{"model": "image captioner", "dataset": "regions of photos with short descriptions (Visual Genome)", "train_examples": 203450, "image_size": 64, "crop_scale_min": 1, "horizontal_flip": true, "translate": 0.12, "tokenizer": "word", "vocab_size": 6471, "encoder_arch": "convnext_v2", "encoder_isotropic": false, "encoder_norm": "layernorm", "encoder_activation": "gelu", "encoder_mlp_ratio": 4, "encoder_inner_norm": false, "encoder_patch_size": [4, 4], "encoder_conv_stem": true, "encoder_depths": [4, 4, 4], "encoder_widths": [64, 128, 256], "encoder_kernel_size": 7, "fusion": "cross_attention", "decoder_width": 320, "decoder_layers": 6, "decoder_norm": "rmsnorm", "decoder_norm_position": "pre", "decoder_activation": "swiglu", "decoder_mlp_ratio": 2, "decoder_head_dim": 48, "decoder_fused_qkv": false, "decoder_bias": "all", "decoder_qk_norm": false, "decoder_parallel_block": false, "decoder_inner_norm": false, "decoder_positions": "rope", "decoder_cross_attention_every": 1, "decoder_tie_embeddings": false, "init": "torch_default", "residual_init": "scaled_by_depth", "optimizer": "soap", "beta2": 0.95, "lr": 0.0012, "beta1": 0.9, "shampoo_beta": 0.95, "eps": 1e-08, "precondition_frequency": 20, "max_precond_dim": 1024, "one_sided": false, "adamw_lr_other_params": 0.0024, "grad_clip": 0.5, "magnitude_pruning": 0.3, "steps": 8100, "batch_size": 64, "epochs": 2.5, "lr_schedule": "wsd", "decay_fraction": 0.4, "final_lr_fraction": 0.05, "warmup_steps": 400, "weight_decay": 0.1, "adamw_weight_decay_other_params": 0.01}
Rows from block 3 of the text decoder of a small image captioner, named by matrix and row number. Rows with one number belong to one neuron. Each number is 128 + 32 x the weight over its row's rms, rounded and kept within 0 to 255. All counts start at 0. Numbers have three digits each.
After each neuron's rows are labels from the 100 texts, of 14976, where the neuron reaches its largest size: "tokens" is the input token at the peak. Only what is clearly more common there than usual is listed. The data: regions of photos with short descriptions (Visual Genome). In brackets: how many of the 100, against the usual share in percent.
# gate: MLP gate (decoder.blocks.3.mlp.gate.weight, 640x320), inputs 160-319
# fc1: MLP up (decoder.blocks.3.mlp.fc1.weight, 640x320), inputs 160-319
# fc2: MLP down (decoder.blocks.3.mlp.fc2.weight, 320x640, transposed), outputs 160-319

gate.316:150070128120128128142128128147128127154114128122108139128179129169128128099092105128128108150084128128128107118180100128128089096109115211112128128128098089175078125118128102160115123123085179128128128128128128108152082128151090212135128128132080135159044122148103064096161093046163168255174128159099128128159148126124054105079144094142189123114128099128128128116128146128089165131085128128138136026191109128183025128128128123186091091113090128128128095147118162103085148094065089
fc1.316:065129145127192162128128182181068137101128106099132122156128131128127113120196128170134197109109128082090128149114180169122128105106128168179138128134128126131128128128128140128096128214172137128107128169107160128128093113203150161169128128178124105110128177086146166128170128122119128183122186113097126128129128149161182076150166128063108128200128122142195108128087136086130139153119190128149119135128128128128192209090126141138098184107174088128128114112128128128213066169217120
fc2.316:093160057128160153163098178077128120098065128128184128159149128138156183160187236153128128128143128139210076128107128099120118149131134107155129080129119128084064153086128102124149088128128128112100145128117194128128128128155155128128128128101138168079141128120128161128098102131186128140157181198128127099127128128124082131128128159168093165128124109163212170158112145160107128144103115141128128090110166128144128086141128128128158076074174086128180128125126072084204133128117159
tokens: "the" (23 vs 5); "a" (13 vs 5.8); "cross" (8 vs 0)

gate.128:131128133160128148120144097128176158128119128134163083111128131199125165093176162128095128128128089128153106184128128129142091185096109182142128110132037090085065117128120128148108128091128128128102128109090156144087098128112174102104220110134128128151024128128138071125126123116128128169139165160110051120128128098178128120107111184128129167133123075165114124116164092165165188205131128145150115172095128153204134146087143121072079153121129127191114103125128128073185082071128125
fc1.128:128134153128128128128094075117118154044124084128149050145147116094139204089128128128224154124128128205098128128128128128128128191110100128168137104128032095099160163145234105128119110072079067126128128081135178096154125128128128129094128164128126121128185114206162128128065147128052186125128131169152133140155093128123159128136128112078167141135115224203149135065151137088150128178154128086128160154122145128178128078128154128092141144113009048157128143100082135135144130088128104
fc2.128:128092235171128105179096128093122109128112109171093108177100098063128163079112152133128118128128170128105196102098128128181088122128128127134128128024087128084128110146067085079143128127126128085155133130096143139128152193110081128119117068125130015128128142080128149128201164066111130146150128128135209128131137128146125128097128128101218128106091086128158127088178105128128121130108194146128113128116088141150080170194128146126128098128157122128128130174113127068030114140128136
tokens: "bunch" (21 vs 0); "piece" (11 vs 0.1); "stack" (10 vs 0); "slices" (8 vs 0)

gate.264:160164120149099128128128103071153188163125126183132182101128091128170173198128191128147128107143128128113175127120128131155175128108128149166128091061086096128170128148173137101128102145161117163131128103136128119128128167106128166128128128116056108101144175128142077128128134169128148173154116204121124134128128146151106128133107128155100128128185146018184131160161157128128094140077136128092094117128128128128066151102084085131141102094072148197117174096128095095128128143121128
fc1.264:162202128100129095120121124091145143174138138156142142075128128096113169128128128094161128128142184128128144088194128156128158045135166089185154138122206128097128128163158176128099125158114128136128128128104128163128128128092120178128125158077062128132099088138162091128116111128129105210107142146119128128110073162151108207128128154128087108128128130128128036130155155134128128128113073092128108108127138128145158101137113138128089134084128169112088139091128140145116127068124092
fc2.264:171118159128128074172128128167110136149126128183150152144144128073128180170112147161120128212150216128160130089189156128166128141128128115131128128128202128221132128107144128125128089106128142131174128128181143059128191137155106128139108097130077091128117179128111136203138128161085105128134128134128128131128056150134255098185113128157077126106128092083128151133128128128101128128113128128128144121128128170112128128068105063149128128225128092057139210128128120128136117128128143
tokens: "<end>" (49 vs 13.8); "a" (21 vs 5.8); "on" (8 vs 3)

gate.192:107156100144128128128128128115113128093128128128113128121128128092109147151193128122171118184164128116092063099128128111122127164134080196182120183128152035191255128128096160126119128120152128159110118141112128128123128098128198136094087157194112177152145139099094130128168112093059128130128084070128074128111167119103094104128158126167090188031134128178117120138051116143094128153179128191135073135128090115160150149094093110098182128199142121159128128176156128114128132113121210
fc1.192:090128144140158128113171098128128094128134103128154092113128128128122122128181128182104128078054182170126166094163100096128159128170121155128038156128146158045128128099123054139105095101128128108161128128128173187082135156128128034172128230116128152142157105128128046132053154128195114128128098068088149124128103130095134077131149128148136156165125021128128223125135093163128116077139121099150077128128088128114128125128128130151110059108128179128166091128128187190128095128154128
fc2.192:128080128128126064220128106231107147149078128135151127131128176106157153129098076128172108093128084164163128128173128144200156124120128187148111128169128023128128128145143128128164128093138114128128195128143170106062084128128066128128128128128139107128166128122112128158128096143092143112138128134128122128128131138137128089098126090139128085106107170128128127099138138112160128203122128119136201128138138043128168152128187153105061132198176071106170131112155128071134128181128095
tokens: "the" (45 vs 5); "of" (8 vs 2.1)

gate.491:128110139146159107138192141128097167128079128167128128115128161128127128128142159180128172128128128127128128128098128128082128122139128128099141040128125128057145184069101128166128123128128128113095156187122118128098097130185137128067153160128128150082178091099146164105128067110128140128128084149127128144139201163128221128096128128212128151151141182128128128118062090202128128128074120215128224128128176122147155200128128128070202129200132091128113147128146128128153160132164128
fc1.491:171128128105149181116143109105091128115128115140117086093129128128092061128100128175127132128057126156128103128128094026128089128128113155133083167128148148189128205138151197128103086154128157109128133093128099116172131128118121101095128128128118105125100159128096178120158119156132113106119072157128165062166129060128128128070077147128161098128128128148128128098155128037124194117141195128188080141128163146181121166118098077128106132128128132180095204128120125128076171111128201
fc2.491:148149128091128128114078128059126101133103055157205128141128155128128089202128189128113110155181169128129128116128164073091131158134151127112106108130128193128118128128159205128050069194128128146128128128114128163128128128146100128097074080128150107128128152128127155156141073144106170157173128094128128193159128128128097128178173105238128127128163128148203128128090083128092094172083128140157160098128193132086128141140128150135201122047089103143186159128155165128143139136123128
tokens: "the" (23 vs 5); "men" (14 vs 0); "is" (8 vs 2.3); "baby" (7 vs 0.1)

gate.90:129163128151128161150081101090128100166127147066104145166128079128170116069138166120126128199096090158128128128188128164137154128162088170161095010128234161088128175128114109154128125128095146161128175145134128200115113128183115128097151106243128113128128147145128141096044128128132128128081128102128100128194128128168128128128101154100110128127133128131128109203128128098167195144123108128114158128086228167161135187128123095090163134143104140127038106134130128128185128172123159
fc1.90:089189076171099108097063150105128080128150127107144128148128128120110096099139163086128128169068148138110154128128128177168143128128098187169078056121128126105178134128169161128128128126148128096161158128128108178128109098151178213141170128135102167093128172194070122148056051062099135130150138037082201112203128076128237152092123128128128158102148128141152128159143041128080211128112129128128073138113128142081128180128112128082128135128071169146128128128120081161155128167167168
fc2.90:184195139134128128152128128150175128108087129114128123155060150139154116068176163149044095120128045128146090132155079105159128153144149094209118107128210104028217098080189139145085102087087172119169128128104128128166128128159117128124197128101185128128128142147132089131115091128122111128131097128117063152179138127157128092088075133095128158128128079103128128128110140128160185093131129181128128141128128141126068166155106128126087152128140168080107079111092128097128106148128186
tokens: "is" (20 vs 2.3); "with" (13 vs 1); "and" (11 vs 1); "on" (10 vs 3)

gate.627:123129090128128128128150128077189100089128137133067185171128080160150128121095064139110128128131141128156124083161128210214128157072205180128128128212130128128128196101086128053159095160153147128121128105128125123203182128081128100128151122129158153150158108158128128154149145149106128128123183114128118138115116094128080154163158156128148046165128137148128094128139110136096169139128045128155169128158128083124128128150082170101233128062128128128128128141172149157131132115172208
fc1.627:106128194180128114128126128140125128098147108103191128135116128136154128145086124165128159184128155082116105128160128128119103031185144128119128084105110128060189115129090168128142173148117128173135113082185156099135128128155134126115128130126110128076090128139128128128136193128103177102084135128192076068163128128119179160083082128133171200133128093128060128128128128154213168084117115080139049128088179123160106149157139128135067150122073101119128128173128086106177128128128145
fc2.627:098128190124128092107166168128128184082098128096189129115162088128128140089154083128183198126108136128128128128121093039152087078170102128157151110101140185153077160128104066143208128086120128128156165166128134106106101128097199164113046142081063128092163226128164131128124156168128145094099096162122128143102141148128185172128114087128097100128128128118128170123128175048128154178169128097128128128125102044128128085128202073087120097128128134091128128172130112128128079138134128
tokens: "white" (31 vs 1.6); "on" (7 vs 3)

gate.83:123132128128090135107134128096158129116136128144128128114062155119122131060128164126134177143071115156128128124138069148061128179128106146128128087128128132147130129128166128168144151128128128117066130132158113073134148109115128159077144067128174171128131088167170128193107132161164149104128091150115128102128128105105128128128156101145137176182129114103187064128153136088146128128128081150158174049128149098153128148153128128038138195062158163160128064073061128128114128141137128
fc1.83:124155128191131097103128113128184213091128126100071128080157106128128123061104137037065128128128120054128151114144102127178128128171102176203128147159085163128128203172143128174134128128103128128099179181151128075075128105120128125128128117125128150128082117128156103119108128155158141147111128143176087069128165148149111091109128128128128152128090129128192146215128153128124128086128142128128162174106128129143186076128169185128079115091128128146141077146070128128128096160145147
fc2.83:159128128128175084154055145140112148084152090128086137128071172128128128153128128128128153167120080159139136140156157128128167100128128128134128179128128163088083101205128162100117118128128128096138174147170142108128171177099130128121141124037128128124086107121174094137141158017128127089093184128176128128116127039056135162089128128128109191068128124121097131084089073128118172121067078128080175096114166128174113122170051120128108215164087128128153128128128128128127128182157128
tokens: "is" (22 vs 2.3); "white" (16 vs 1.6); "with" (14 vs 1); "are" (13 vs 0.4)

gate.115:114128183210145128191128141062185120128111145167128128128128164152079128142128095142128128167154046128128121131158128180128072128132115101104128142050085170091110179107144187085128128092091097116104148098128169128144086147151128071128128128115080127128170084128049172143088163149128128118128185141138128128079175128159166148095060113127128128102142128093128128128170168093181142105128174125135128082085128087158087154133098150128178128128116074079075111128128136184093133100208056
fc1.115:128128116128116146128128092171081128196107160111103130128138085138137128128117128066102034152057128124133194094128141128128179137128128125144088083166123095128148106111117126172192130140151126128162128114058089149114188084128170191126123177128188134184083105084204128128168128128135090213102069098042143128185105128160100128152174128124128128076125128140143115151128128156128093175067128142128132198128128169076146045128128119172085113128128128118116076105088124092171080136128149
fc2.115:120084128128128139100128097128126128154199043123128132103105078128184156165075198169078146128128121231103128161123128174128182128135168128084128144093149167136124110138128128128163119128150138105149128128128128083085116179128143184128128128006128146064164118110149056092101128091086193178128072039128156070128156116165128157146157128178124147138207125147128128128125128105128090128128084114115123120180128129144122090078137152095114148170137128137128147123151128121128090145128178
tokens: "has" (28 vs 0.3); "-" (15 vs 0.1); "with" (13 vs 1); "man's" (11 vs 0.1)

gate.105:003181128128142128134075128128128129173162137167155187155172121171128128094146128042128109172105128132128134179153130076144123106153110169153082138090123078128144136113170087081106128160139128128093107110144128182128051067158158096128128103128071146131134110117091093128119127194136106059128128123128128128139133128132068111063181182106128104086128065140079139128067095141119153114171142081128128128168113122128120128128093179128125128052103152140128063094128197170106106149123132
fc1.105:128128115128080174128128198115252143128128129123128095106114184128066128113116176128158128128128182128096061128128079142178072128164128186084118102084119128114165091131128117186158150190104148102128119100116106171132062128128128046127194106151078128120128092072135103092128121128128128132128169112132145129158176108147033128128182172133168123128128096111070141128126128108128128094128128088151090128112108120128087128128128128128171116156138149094213145136136133151161128119128097
fc2.105:119167054187141128177080158075168118128128077122128128080101128128126128138100091168150025060128189128096096128128083175128105109128128128140128097128162051146128194155128105128090084128099101058091097168124081049113106128128071115153128124137128048176162116116163107090128115094128128128128194128171086123128160128135111147128152107128128105152095100101082128168151137128128209128173082118076115128131084128128159155171108029120128149128136128128128136128128128128170119168079105
tokens: "has" (24 vs 0.3); "with" (16 vs 1)

gate.636:173149089091190089128045087189151128086152074163118128141086139128123136161116104107146147131115101158128128197127140128128060128154064095182157044117171121128051168128146112092128128097124131128090177128148128188186181116159095135099106128123183119128162128195128107139128199106128218136078166092104128184116139129155120107175202128093128044083128151128090168086118128128128134108096165128121100101128128128141094128116123129128125096141128128128113117132077123128064122128078084
fc1.636:161128128141069174129126128133091099053198163128128182108128071096088128128141128112128150128075113128130117122128201194118141108112156075105128142128128168164156144128101149083187128128154130147094128128128100128177100084111086128114077162128044077076128188042128074126147139128128191128114185128147115141162102128128128101161128105067163144158111135128155068081197129128160172128158081114090128143183124128153128110110128110128155128159128165169132153128042128166128128092147128
fc2.636:124150161205128142111128168128124141128124134120195088133155078129128059159143097128120128158128142114125116161136143133128193126097126128119128117201128164192167145128128082100161096093164128142122134106128130128169122128132178128140214128030161211128136170181086153128128131128102154128128128128128128115158137180081179149235132194128162170089151128120128089075112128101128151085094056091128191128128137178104128128088091057165147187210142128170128128128128102156158128192128121
tokens: "white" (34 vs 1.6); "yellow" (12 vs 0.3); "blue" (8 vs 0.7)

gate.362:120108188128174070208035163114128099128128128111165148071208141226069153127145127185159190128128128128128128128166128098128086170146130128115128128128118128154150097128135162127128128106119150128037112147056128112090128128060128128093134131122128145195110182128182128128122128112109106137128128128140119141139129128091156128148082094115153128097128138184179124128128094135079094128128100185128127121104128122158107128122111128069136128128158212127068195103203128209114127128128177
fc1.362:128162166128191107128110142128128128124063157099198128128133076188024128070128157131128202212113136156128114128123128149128096176128148128128170190128123089128176128142128128121068060117128147128128128121058084057103128122128101100099128128156083137128102128128118174128084040128128128128212088112152163128128128109122162144128128128128128128162126118180106128128092069128137103128172131178054128089098165118084175128138128105128143119079121204128128128114115128134166127163138155
fc2.362:113106174058118128198096121126103138106124128135124128115192142120118156128083136105133138162196145128195172088135128214094128112090051126128151113088153142088107067147126205149084202128184128109128112175128079103087203067098128107117107128128066166108128089148106083146111147115141115090175128126128128154134027120128143128100096052148196048061173171121189128158095143093111144102155153143128127128111136128146187128118128128169171073082200118128064114178128155128082075128089175
tokens: "white" (33 vs 1.6); "brown" (25 vs 0.5); "grey" (15 vs 0.1); "green" (11 vs 0.6)

gate.482:128142128128214128098128164125128165157128147118097128089125114179128069109128114059136116128092182084083167162194158128128128128128052124138079156103130198128128122103120128147169136074082147086118148184128074143128058132099070079142126132103121195128190028128121080128149113186128169106103117141144120131218178095210128128027101128128157116153103128128157161137166156115102127131139152128128128175140155165165129144103168128128139161095190180173101080147197084131183185085116128
fc1.482:128147155078144128096166169154093128206128096076108143083141113128119128153151128128128128128117067128111175128128128128128123164170164110150128074116106128128169128199115137128182165131127138128143112093125102151141149164125063128148069084128128127128128128163162034128184141153127163131089089186128135122128073090128123128094151184170096120128141167138123193128169207084100128092128140128164174189158119128128129129130116171128128123128128134128162177119135128194194088206110128
fc2.482:136135106147123086094096075143155128124111128128131090088128111111128131128147090037107128154164161128128128181104186129134088128000128128058128126126128159136131155164117105099128165128128173059128156104099102128159128108154127149128185188063157128128111185107135165164139124099128128108128110127077131128134191167128129172128138129128061128118128064087128093185103082149128110072136181062170128174103128172136096161071128128163091054128117148166070117120028134128082114171128063
tokens: "blue" (28 vs 0.7); "bathroom" (9 vs 0.1); "and" (8 vs 1); "toilet" (7 vs 0.1)

gate.357:128037128161128118144121123100122111187140079075020128104128111128128185128155187128158098092103122128072128128128128128128128128071128043083128098128127112113111067098162090128063169086111176130165155139123128128157128165128136128184095128128174091057162135128091094128128128068138094128128128124128128112157105126120128128193147128130128087079128115128094104168128120128042142160128093128128064080100128139128169138180157128107055144128134128072128066095146107117128128128051092
fc1.357:128121112128161128097128128112132123128128161128109128146117113128165086128128214090128144085091095128140107145177176158140187128128142060128083084183128128159153102150148101128128083128055088134168056124049105096128082172156147099138152134201143123127147071091128123128128077123128128129203164071137206128128105128132128119219073128082128133139068174128128128157090063128059128171128135128156146128152128106157201128128124145174051135104128155096141053100128114143141140128128128
fc2.357:144136128128110128090145128176138130041179128128197149098170192075107186128080142145101093217107128211152127163128128054117128157161134128128123123140150085069128128081128128124128128158090128158147128128128060144110137129122095128177069109117046094107133142128072128096128128143094128128110133070128160120209154038128121128116140184166183128176162095096067185076149128127134105135128226195128084128128117127146149132082127130132128128067128128131128144128128158128135128099128161
tokens: "<end>" (88 vs 13.8)

gate.8:121128128125128065128130128128128142119128121139142134128175128126128058128055128119074128095122128140099119088128154106128194081154090128195128128131128143100128128128128128104122201073089150143128128128128128189143133191172128113146100170042128116128156128135128085128128114091116135142128133128094057157086136045186187147128128128094170128118039115128128156129100128166132175143154109124118142120119110128173134128128107126133139071121128146128194144140128195189141128178128128
fc1.8:101078182141118163202160146128156151156187128069128128172098088128128128128214128080147077128095128128128152128128128128154106147105128222089134219077128128145129128090122157102123128128128147184167128093108168084115144081071110108128064128128128149128067128145128158109128176128144128137157115128124102132163128134050064128156133128067074128126187144128153098152128123128128085158128128149128128128092060143155088161157146135128114169128163085128138110128071095096133122086095141
fc2.8:147127128128099128128163144071109128094113121102126092093100096191139163130082128131128128162128180128094107133128128124128157128123173152141224128111128100128060128101114186109086137128100112122116166128026128128128055096137091147128103102198106128140128098141128089128094128149056147128128149142162123128117128190128128128097221094128082151094128181127120128128109076163186112087128128128078143128098150109198128177171101206128108070130099128127163149058098146128075094128085120
tokens: "white" (26 vs 1.6); "a" (16 vs 5.8)

gate.502:030128128126128092128083128091128203188128128128128178095179128137081128134128223186128128128128168128076173045170102128133110067202073154149128112137128097086104128154137082128130201128166128136156155122156128209184128108128188184128145058136128128071128131132101182128079203150113099153127166128171099153128128128128128089112128063128128128128087128078128128128128128163081071119128091080143120161162189164182112125159128161128026128076119128128194124180121112101144098177151160
fc1.502:222128101154128151147128128099184128163105146158175101160144193120128167128082091126145148051073113176102128128151125143119128193128139085134182063128226167051095128128128153112130085157111128111128136137178130090128122128169076128148128128128107121128095150165172177173138172128161144146067105128128118165128128123108118113046126082130128136123128122142129128173139149128128131122090209184177113029168092128069088143142109130087166085226131114128115164078132065128120060168125105
fc2.502:146116084128089082128108078161140128135128061045111119179128104128128128157128128083126120093039128158134090146128128128173128098156082140128128077111102128150161160153132141154128079101138054093128164109217039122091116112128070094135122167128128128159128128117161161153128128128128063087118078092177128071057148131124147128060128087111128179121173153108128128128091121128133118056128111140112128101113107053158122109115117187128077128129128150169161090161128128069153128150151078
tokens: "<end>" (98 vs 13.8)

gate.638:128078128106092155121128174194113167128128191059128083128124180101157128113105094177104163068128169169190139204128120128160080092128178092110169128044117131099084017128099138137128159128144138161146111128128104128123114136090128110116128094087081127102128090104128136147128054130122215086128197128139118179128098033110114179128128100175128128128127180139128167184176093128128099110101128198135154118145128128083184156135125101059153098129147128169153130105156128141192115156141149
fc1.638:128100031107154155153128161172128128128114156097184136141128105057095123144128128128128157109128171128149133174127089086128165121151155128132116128066159128137085122116113097128066156085172128128146110127087153137128057093110143128082095170128174175128093089132060109081195079075092116058122128128070092116128109128194128128128158128134165128086155128129128137110128107101099084161134076191128092171204128099137191144087190097100160128128068179116128074167123052144135144141116168
fc2.638:128070096128098128093163128059128181139141128128154080128128128128128139128150055128128140128168127149128114110128106128128128137104128102128193131124139096128043198149133157168098128140138095146132128128083059096166119128130122157128152148099105170070128121128128165128221128144080128081134122136086187138196130206128128128150128165159077119138128152079080128087128077097139128128128161182128150127198154128128088151140128120128161155100133128128070126141128139179209092169153128
tokens: "blue" (18 vs 0.7); "the" (13 vs 5); "man" (10 vs 1.1); "white" (9 vs 1.6)

gate.271:110185128066199128088119121128142113179088126128121153128128123191178121161136128062148154128128123109166144148128128135199128128128128117159143128053128080128128073128120128128114128096128128128118112128089097160159107128151175093148204121087041128077125119129170174083156129176107125202121128114159128145147128153210086126128128192129150128143128187089152155090128123076151089141128141125145096132104148064068128195087143131116128157157128128048217137104128128165173165175128128
fc1.271:171094093128047153128128097127132140159162112090139128128128168151133130076178116174171065128215195128128185124093128111132124128134150128128087128146128186111128132128128140124128119176203062156138128116205128107128096129137127128053128165185125070128135200082128126171100128083118073132106102128168180107104153120120117116119136052133143139128128128111164069126165153128128167175181088082062128124128119188128088133158142163169157087108128052161081128128176111111060128149128118
fc2.271:128128130128128175081128128084150119131152130132128172128110191128080144082128128132078166113160163120140158144135120105105128134132069054128128148167128190110117107175128128108109128102092141065128154157157086111103194128102128169092025128210132128128163128128148168133087064110128100118128157140122128085161128117128128128150123128053128215157148135128128128106128159101133188160118047169126128175136100152151068128199139100122128128099187164158117128205087175215103128128128128
tokens: "has" (17 vs 0.3); "blue" (13 vs 0.7); "black" (11 vs 1); "red" (8 vs 0.6)

gate.92:128137171114085128128128171150109128170131128128152088128084123063128128134096073147098200092116158156103120128066138136126128099059132086128099128141147200140191128255082122128128054178128126128137170128128108125142130142107128049128116052135128128148126128128179127128150136170128113080172128100128128128122128128098135128128047133197128128197143144128095128119128145169190096082103111080137127145128128145125120128099191128116166109125128128078101145129137128160169128128178128
fc1.92:093122128139136065058172112128115129128081169166128128093128140045159128128128083136128176170141169128000131128119128128147128073097082150128128185107118129115108128158138128139110141141128128088128128097128145132128128117056104128100080091155093128128098073150135128145143128166180174128173089086129133128163128128128161128168128128159128135215194081148136135103108146147114055130128109159160117126144128128066149128160128177155061128141090098132123107172095128133087128187185114
fc2.92:127187112163128128128191128102128150146123133128158122033115069133118170128134128070162123152067089127097165128136094145085128185128112142191177128094079147128095128124180122171099154089124069149128178128124162128085110066185114118100087128082128110128128133128153130150110142188126120088112178157180152185128128089140178073128060087106042025122128128128131128102121171128168159111129121128088128167113059084108086129118150128092119096238111179126161128128140113088155070098174128
tokens: "white" (20 vs 1.6); "a" (18 vs 5.8)

gate.630:170149128120117171030128137106128128112100194128117094102145128128128096128095083128128100120128128133109115128128139135075128151128128128123148044132140094175138128128128128204139106089107062150128095128128141164164172128128176128106128128156128170045119128128087103065081132128157128123118036128120128128097087128128125123102059128064164151128101166084211144183128141090128132219128115101128132138128119128110138128128128102158128128125128084128116086128145128123128102128171133
fc1.630:148128116128104099143139125145126072128128128132101145152127128062141118128128160086106101105102100095128128128213117128115128046050122128120128160138119087133159178128136128116148084076078109128128116131182128128109049127098128164102106127128086100128144128134128174128128138151141099169102128128124188220128128088118094106148128119129116103101128128199146051128128066145157069097128171097128128066094085128128141128149105128130117138082114171184128048144128214131128126132069100
fc2.630:145128203128165128086047183196128128133083128116128128159088128109166076163093117058140128128128113140128128200109128171103128094128084094146128146156070174128128183128154090136114106128142138102128068199103104155097123108128128138128128085060204038171118128154128133128128110128128159128170165194171179068136048141128161107128189119147130132128128139133111145071094145128128154094106129188137128168106155128128128128073098131128128116219103150128128104128141158128113172154120105
tokens: "the" (17 vs 5); "on" (16 vs 3); "a" (12 vs 5.8); "in" (11 vs 1.8)

gate.144:132128045162128056086128088107129090124086128073137178159128128128128073128128128113064128081128125178165096128129141112205215155138221159153120180128142136160094100124166134108128110098128128098128089128139128161128132079120189128128096158128150157174171110095128181106192126086125090169128128079128099148128125128146128176128111117140084128118128090151121069090112100139152128128154144139128086097135128083135155128128159089128142132079118088148140128088169128128093109190128128
fc1.144:169070101128143128096158099124112128111128096042159132144150169128144077112108123216127168138129053128128128107104175102128127154182128188156128204083125128105128091128128163113128116068128125088139107115128128136145183128134141090141139133142198128106114128156148169131128130128096128205167128141091128157195128095147137184151070128168128132130123128031075137137126025162109141155128128186128128141148124128135132104102128153163041171096129074229076128084128199161107128135152132
fc2.144:121128102133162128152175177117081128153113110109197083139176128128118121138146097117128128076115128128189128173163161128161134103162146176128128186098128089157174109128128098128128115128128143128126128150070128112135152132124162171155111128153060092128093046148128156148159119128143103115157148146144128094135088152128069158160090128128107160128056115153128079128171161137129184128145128128128092151140189128166128149097173112128079134138128204128128167161128131181128121128131131
tokens: "is" (47 vs 2.3); "and" (14 vs 1); "in" (12 vs 1.8)

gate.49:115056107114128110192151164123131165128206143136099128174130072137124134128134150082063204128128125128168169083128128128148072197059208128123067158183159157152120143102127111053131128154103105059209128200119128128128136134111128065186183083128136128166141153132128128160179160128128135123164120128193161078128080111109128049128110128146158198143128136128106128081128171101067077136180128128077143098148094128163157128128135128144127179128091036100146165094212128104150128150151084
fc1.49:094128128129128100160162175100128191173170128125149091179043134128163128128114128119133250128128144155119129096128128159115092184113163128128128206177128128128234128104128093128175181155107095132142171128125123081109162116128128128146184096191126160158100117128158128170183139131103128113174076128128128140147122128121128114236114084128109174098128128198112174152128128122148019128080128120128093078127128128155115128128128128156155170128128045078151128095100128089198143128172089
fc2.49:128153203109097107164161128142166126145128050128142161100128193204112128134099076107135128128128125200128053139105128117118125128128128132128097133133128112128114160119089138128175122183128128099160175126128141193158128164128168128141094141235150136166142198139086128128128152128143128128128141124128166094128128103128128128128128170108169149110141128158113122128128169158128139086128118223117133128086122132135128128109145097121143128128128123109102128128128177027086177076128145
tokens: "blue" (25 vs 0.7); "in" (18 vs 1.8); "the" (10 vs 5); "of" (7 vs 2.1)

gate.385:159159152128157128169047119142137180095116088128109096128120128183117141159101148112054173128128128120165111163128165126155100119128177066128161106128079128128144128128128097161082128128151169128057153128149128100134128050047128184150131128078128118128103100200120109128090128180128128128128128114160113219102166128141126161107102173171128057128169161158166128092176128069123105095070182153164140141098077090172157142149128110036147142128171128128128074131128128043094182213102140
fc1.385:158160082113128165153128128119160128128128114081166122128114175083154100102128096135159070139176134156077166128128100128128096146133045163128104128140128128111128156153128100121138128091131139091157069184178128196143174170181128126128083145121128128134142128079128128128165128128091116202128107112089102089128194120156128105128141138109177193079128110128109128134029139167110126166128112099177153188220128122143035137128128128128109156141095094128050128101077162183070110070129125
fc2.385:128141120104078087196171128148128128128128128128130128128177178128128127128164160128128099166128181149128185128160128160058128113082135115128132128175095178096128116127128087124151107109161161143128141127169164087128128151172159133099160147131159177081169128103128133128146175155128099097065128146128110118128156097128128163128125166088085108134109073095128151128074129128128117218160085167128080105118128117128055136126146128047109107108128092090151151119090145206128038128067195
tokens: "blue" (36 vs 0.7); "red" (33 vs 0.6); "black" (8 vs 1)

gate.100:067128177128128125128128109120128128170049129136189128128128167152128098187128128132125187128085128128128128128128128128156119128153128167128094128128128128051128147103119085097159104128128128209090205128130095127130085128081096128121111098170095141161157186097111174132117128128171128134128070150158113128092070063150047128138128168124128086135127190128128128128128131127189083110128163128158079100128074128141148095169104131146128089156103131128117129131128128145128128166120185
fc1.100:128128154114084143128188068107128143128098135145134128198110140084128128128126110128128134130118171066143122128101145128194146140036051174111101123082070099092151157128173128015079128084161139125080169097128063170052146128113095070200153128147128142128128182100164128109158162065113108128133128079097128140124093105128073155128128084128101127100128086128128128156128128104128128128221185145110041120128128161107128117221155128128128128107080108128128153140128144112128117128104110
fc2.100:093205131136169100128128086111128107096128104128145105168128080066128100172128128192093144109168128128128144124128115128062115183084154171128089128073056136128144070128094081118128128150128119144126129128128152128000128122134128116171159095160106173128128128189102128128128128098198146128128138128128072128128154179152128111155133128044128128128043199070128043152124129128131113128172184174101128128063128128146128203056128128164092101128128142074128128144137124135108128076181173
tokens: "blue" (24 vs 0.7); "orange" (22 vs 0.2); "of" (10 vs 2.1); "red" (7 vs 0.6)

gate.613:069171088034128128172125110173135188123229127128101105109187132132166128129128145122128109128165103169128171166127170133098140127155160131134128111206128141128187087119128128110136128089128137128134129070052128196128128187128180123128130128114113198141126155144150128158141128152088128162069090159101065128128089109128142128135128188039186137128152191128128096133220150128100128160128068128053098129128128204104200128172128152095128143119155232129115130109148128195097128051128128
fc1.613:160120128128116148118128138027134128109119216059069128128107127128128128128122132121188139166040128082128105162128130138128128114103075061167128114112120145128128164128218128101200137114174156128128078121128092128128217202130101128178183128084189099128128128135085090118127128092087114157128128128128057128128128104128122124144092136174112128106117078086128128128109128133128087105130128191104174128128170128101104128104162136128156166128181098087149128128175128108078169128128071
fc2.613:135080167128128128095128202157128151128123128085128182152138128176120132128103077128075128115081133128128128128145128129114118114128139109099128128108074111119160128102134103187128184142135068095128171128100097106144144088097183109189128177022096162115139137079128189205128089081186151128097074095154090102125128128117126120177164132128128127186130169087147170125152136132124083081127180152080167083128128173157165133128141145161143095167129120103131140174090094128159138047138081
tokens: "blue" (55 vs 0.7); "green" (17 vs 0.6)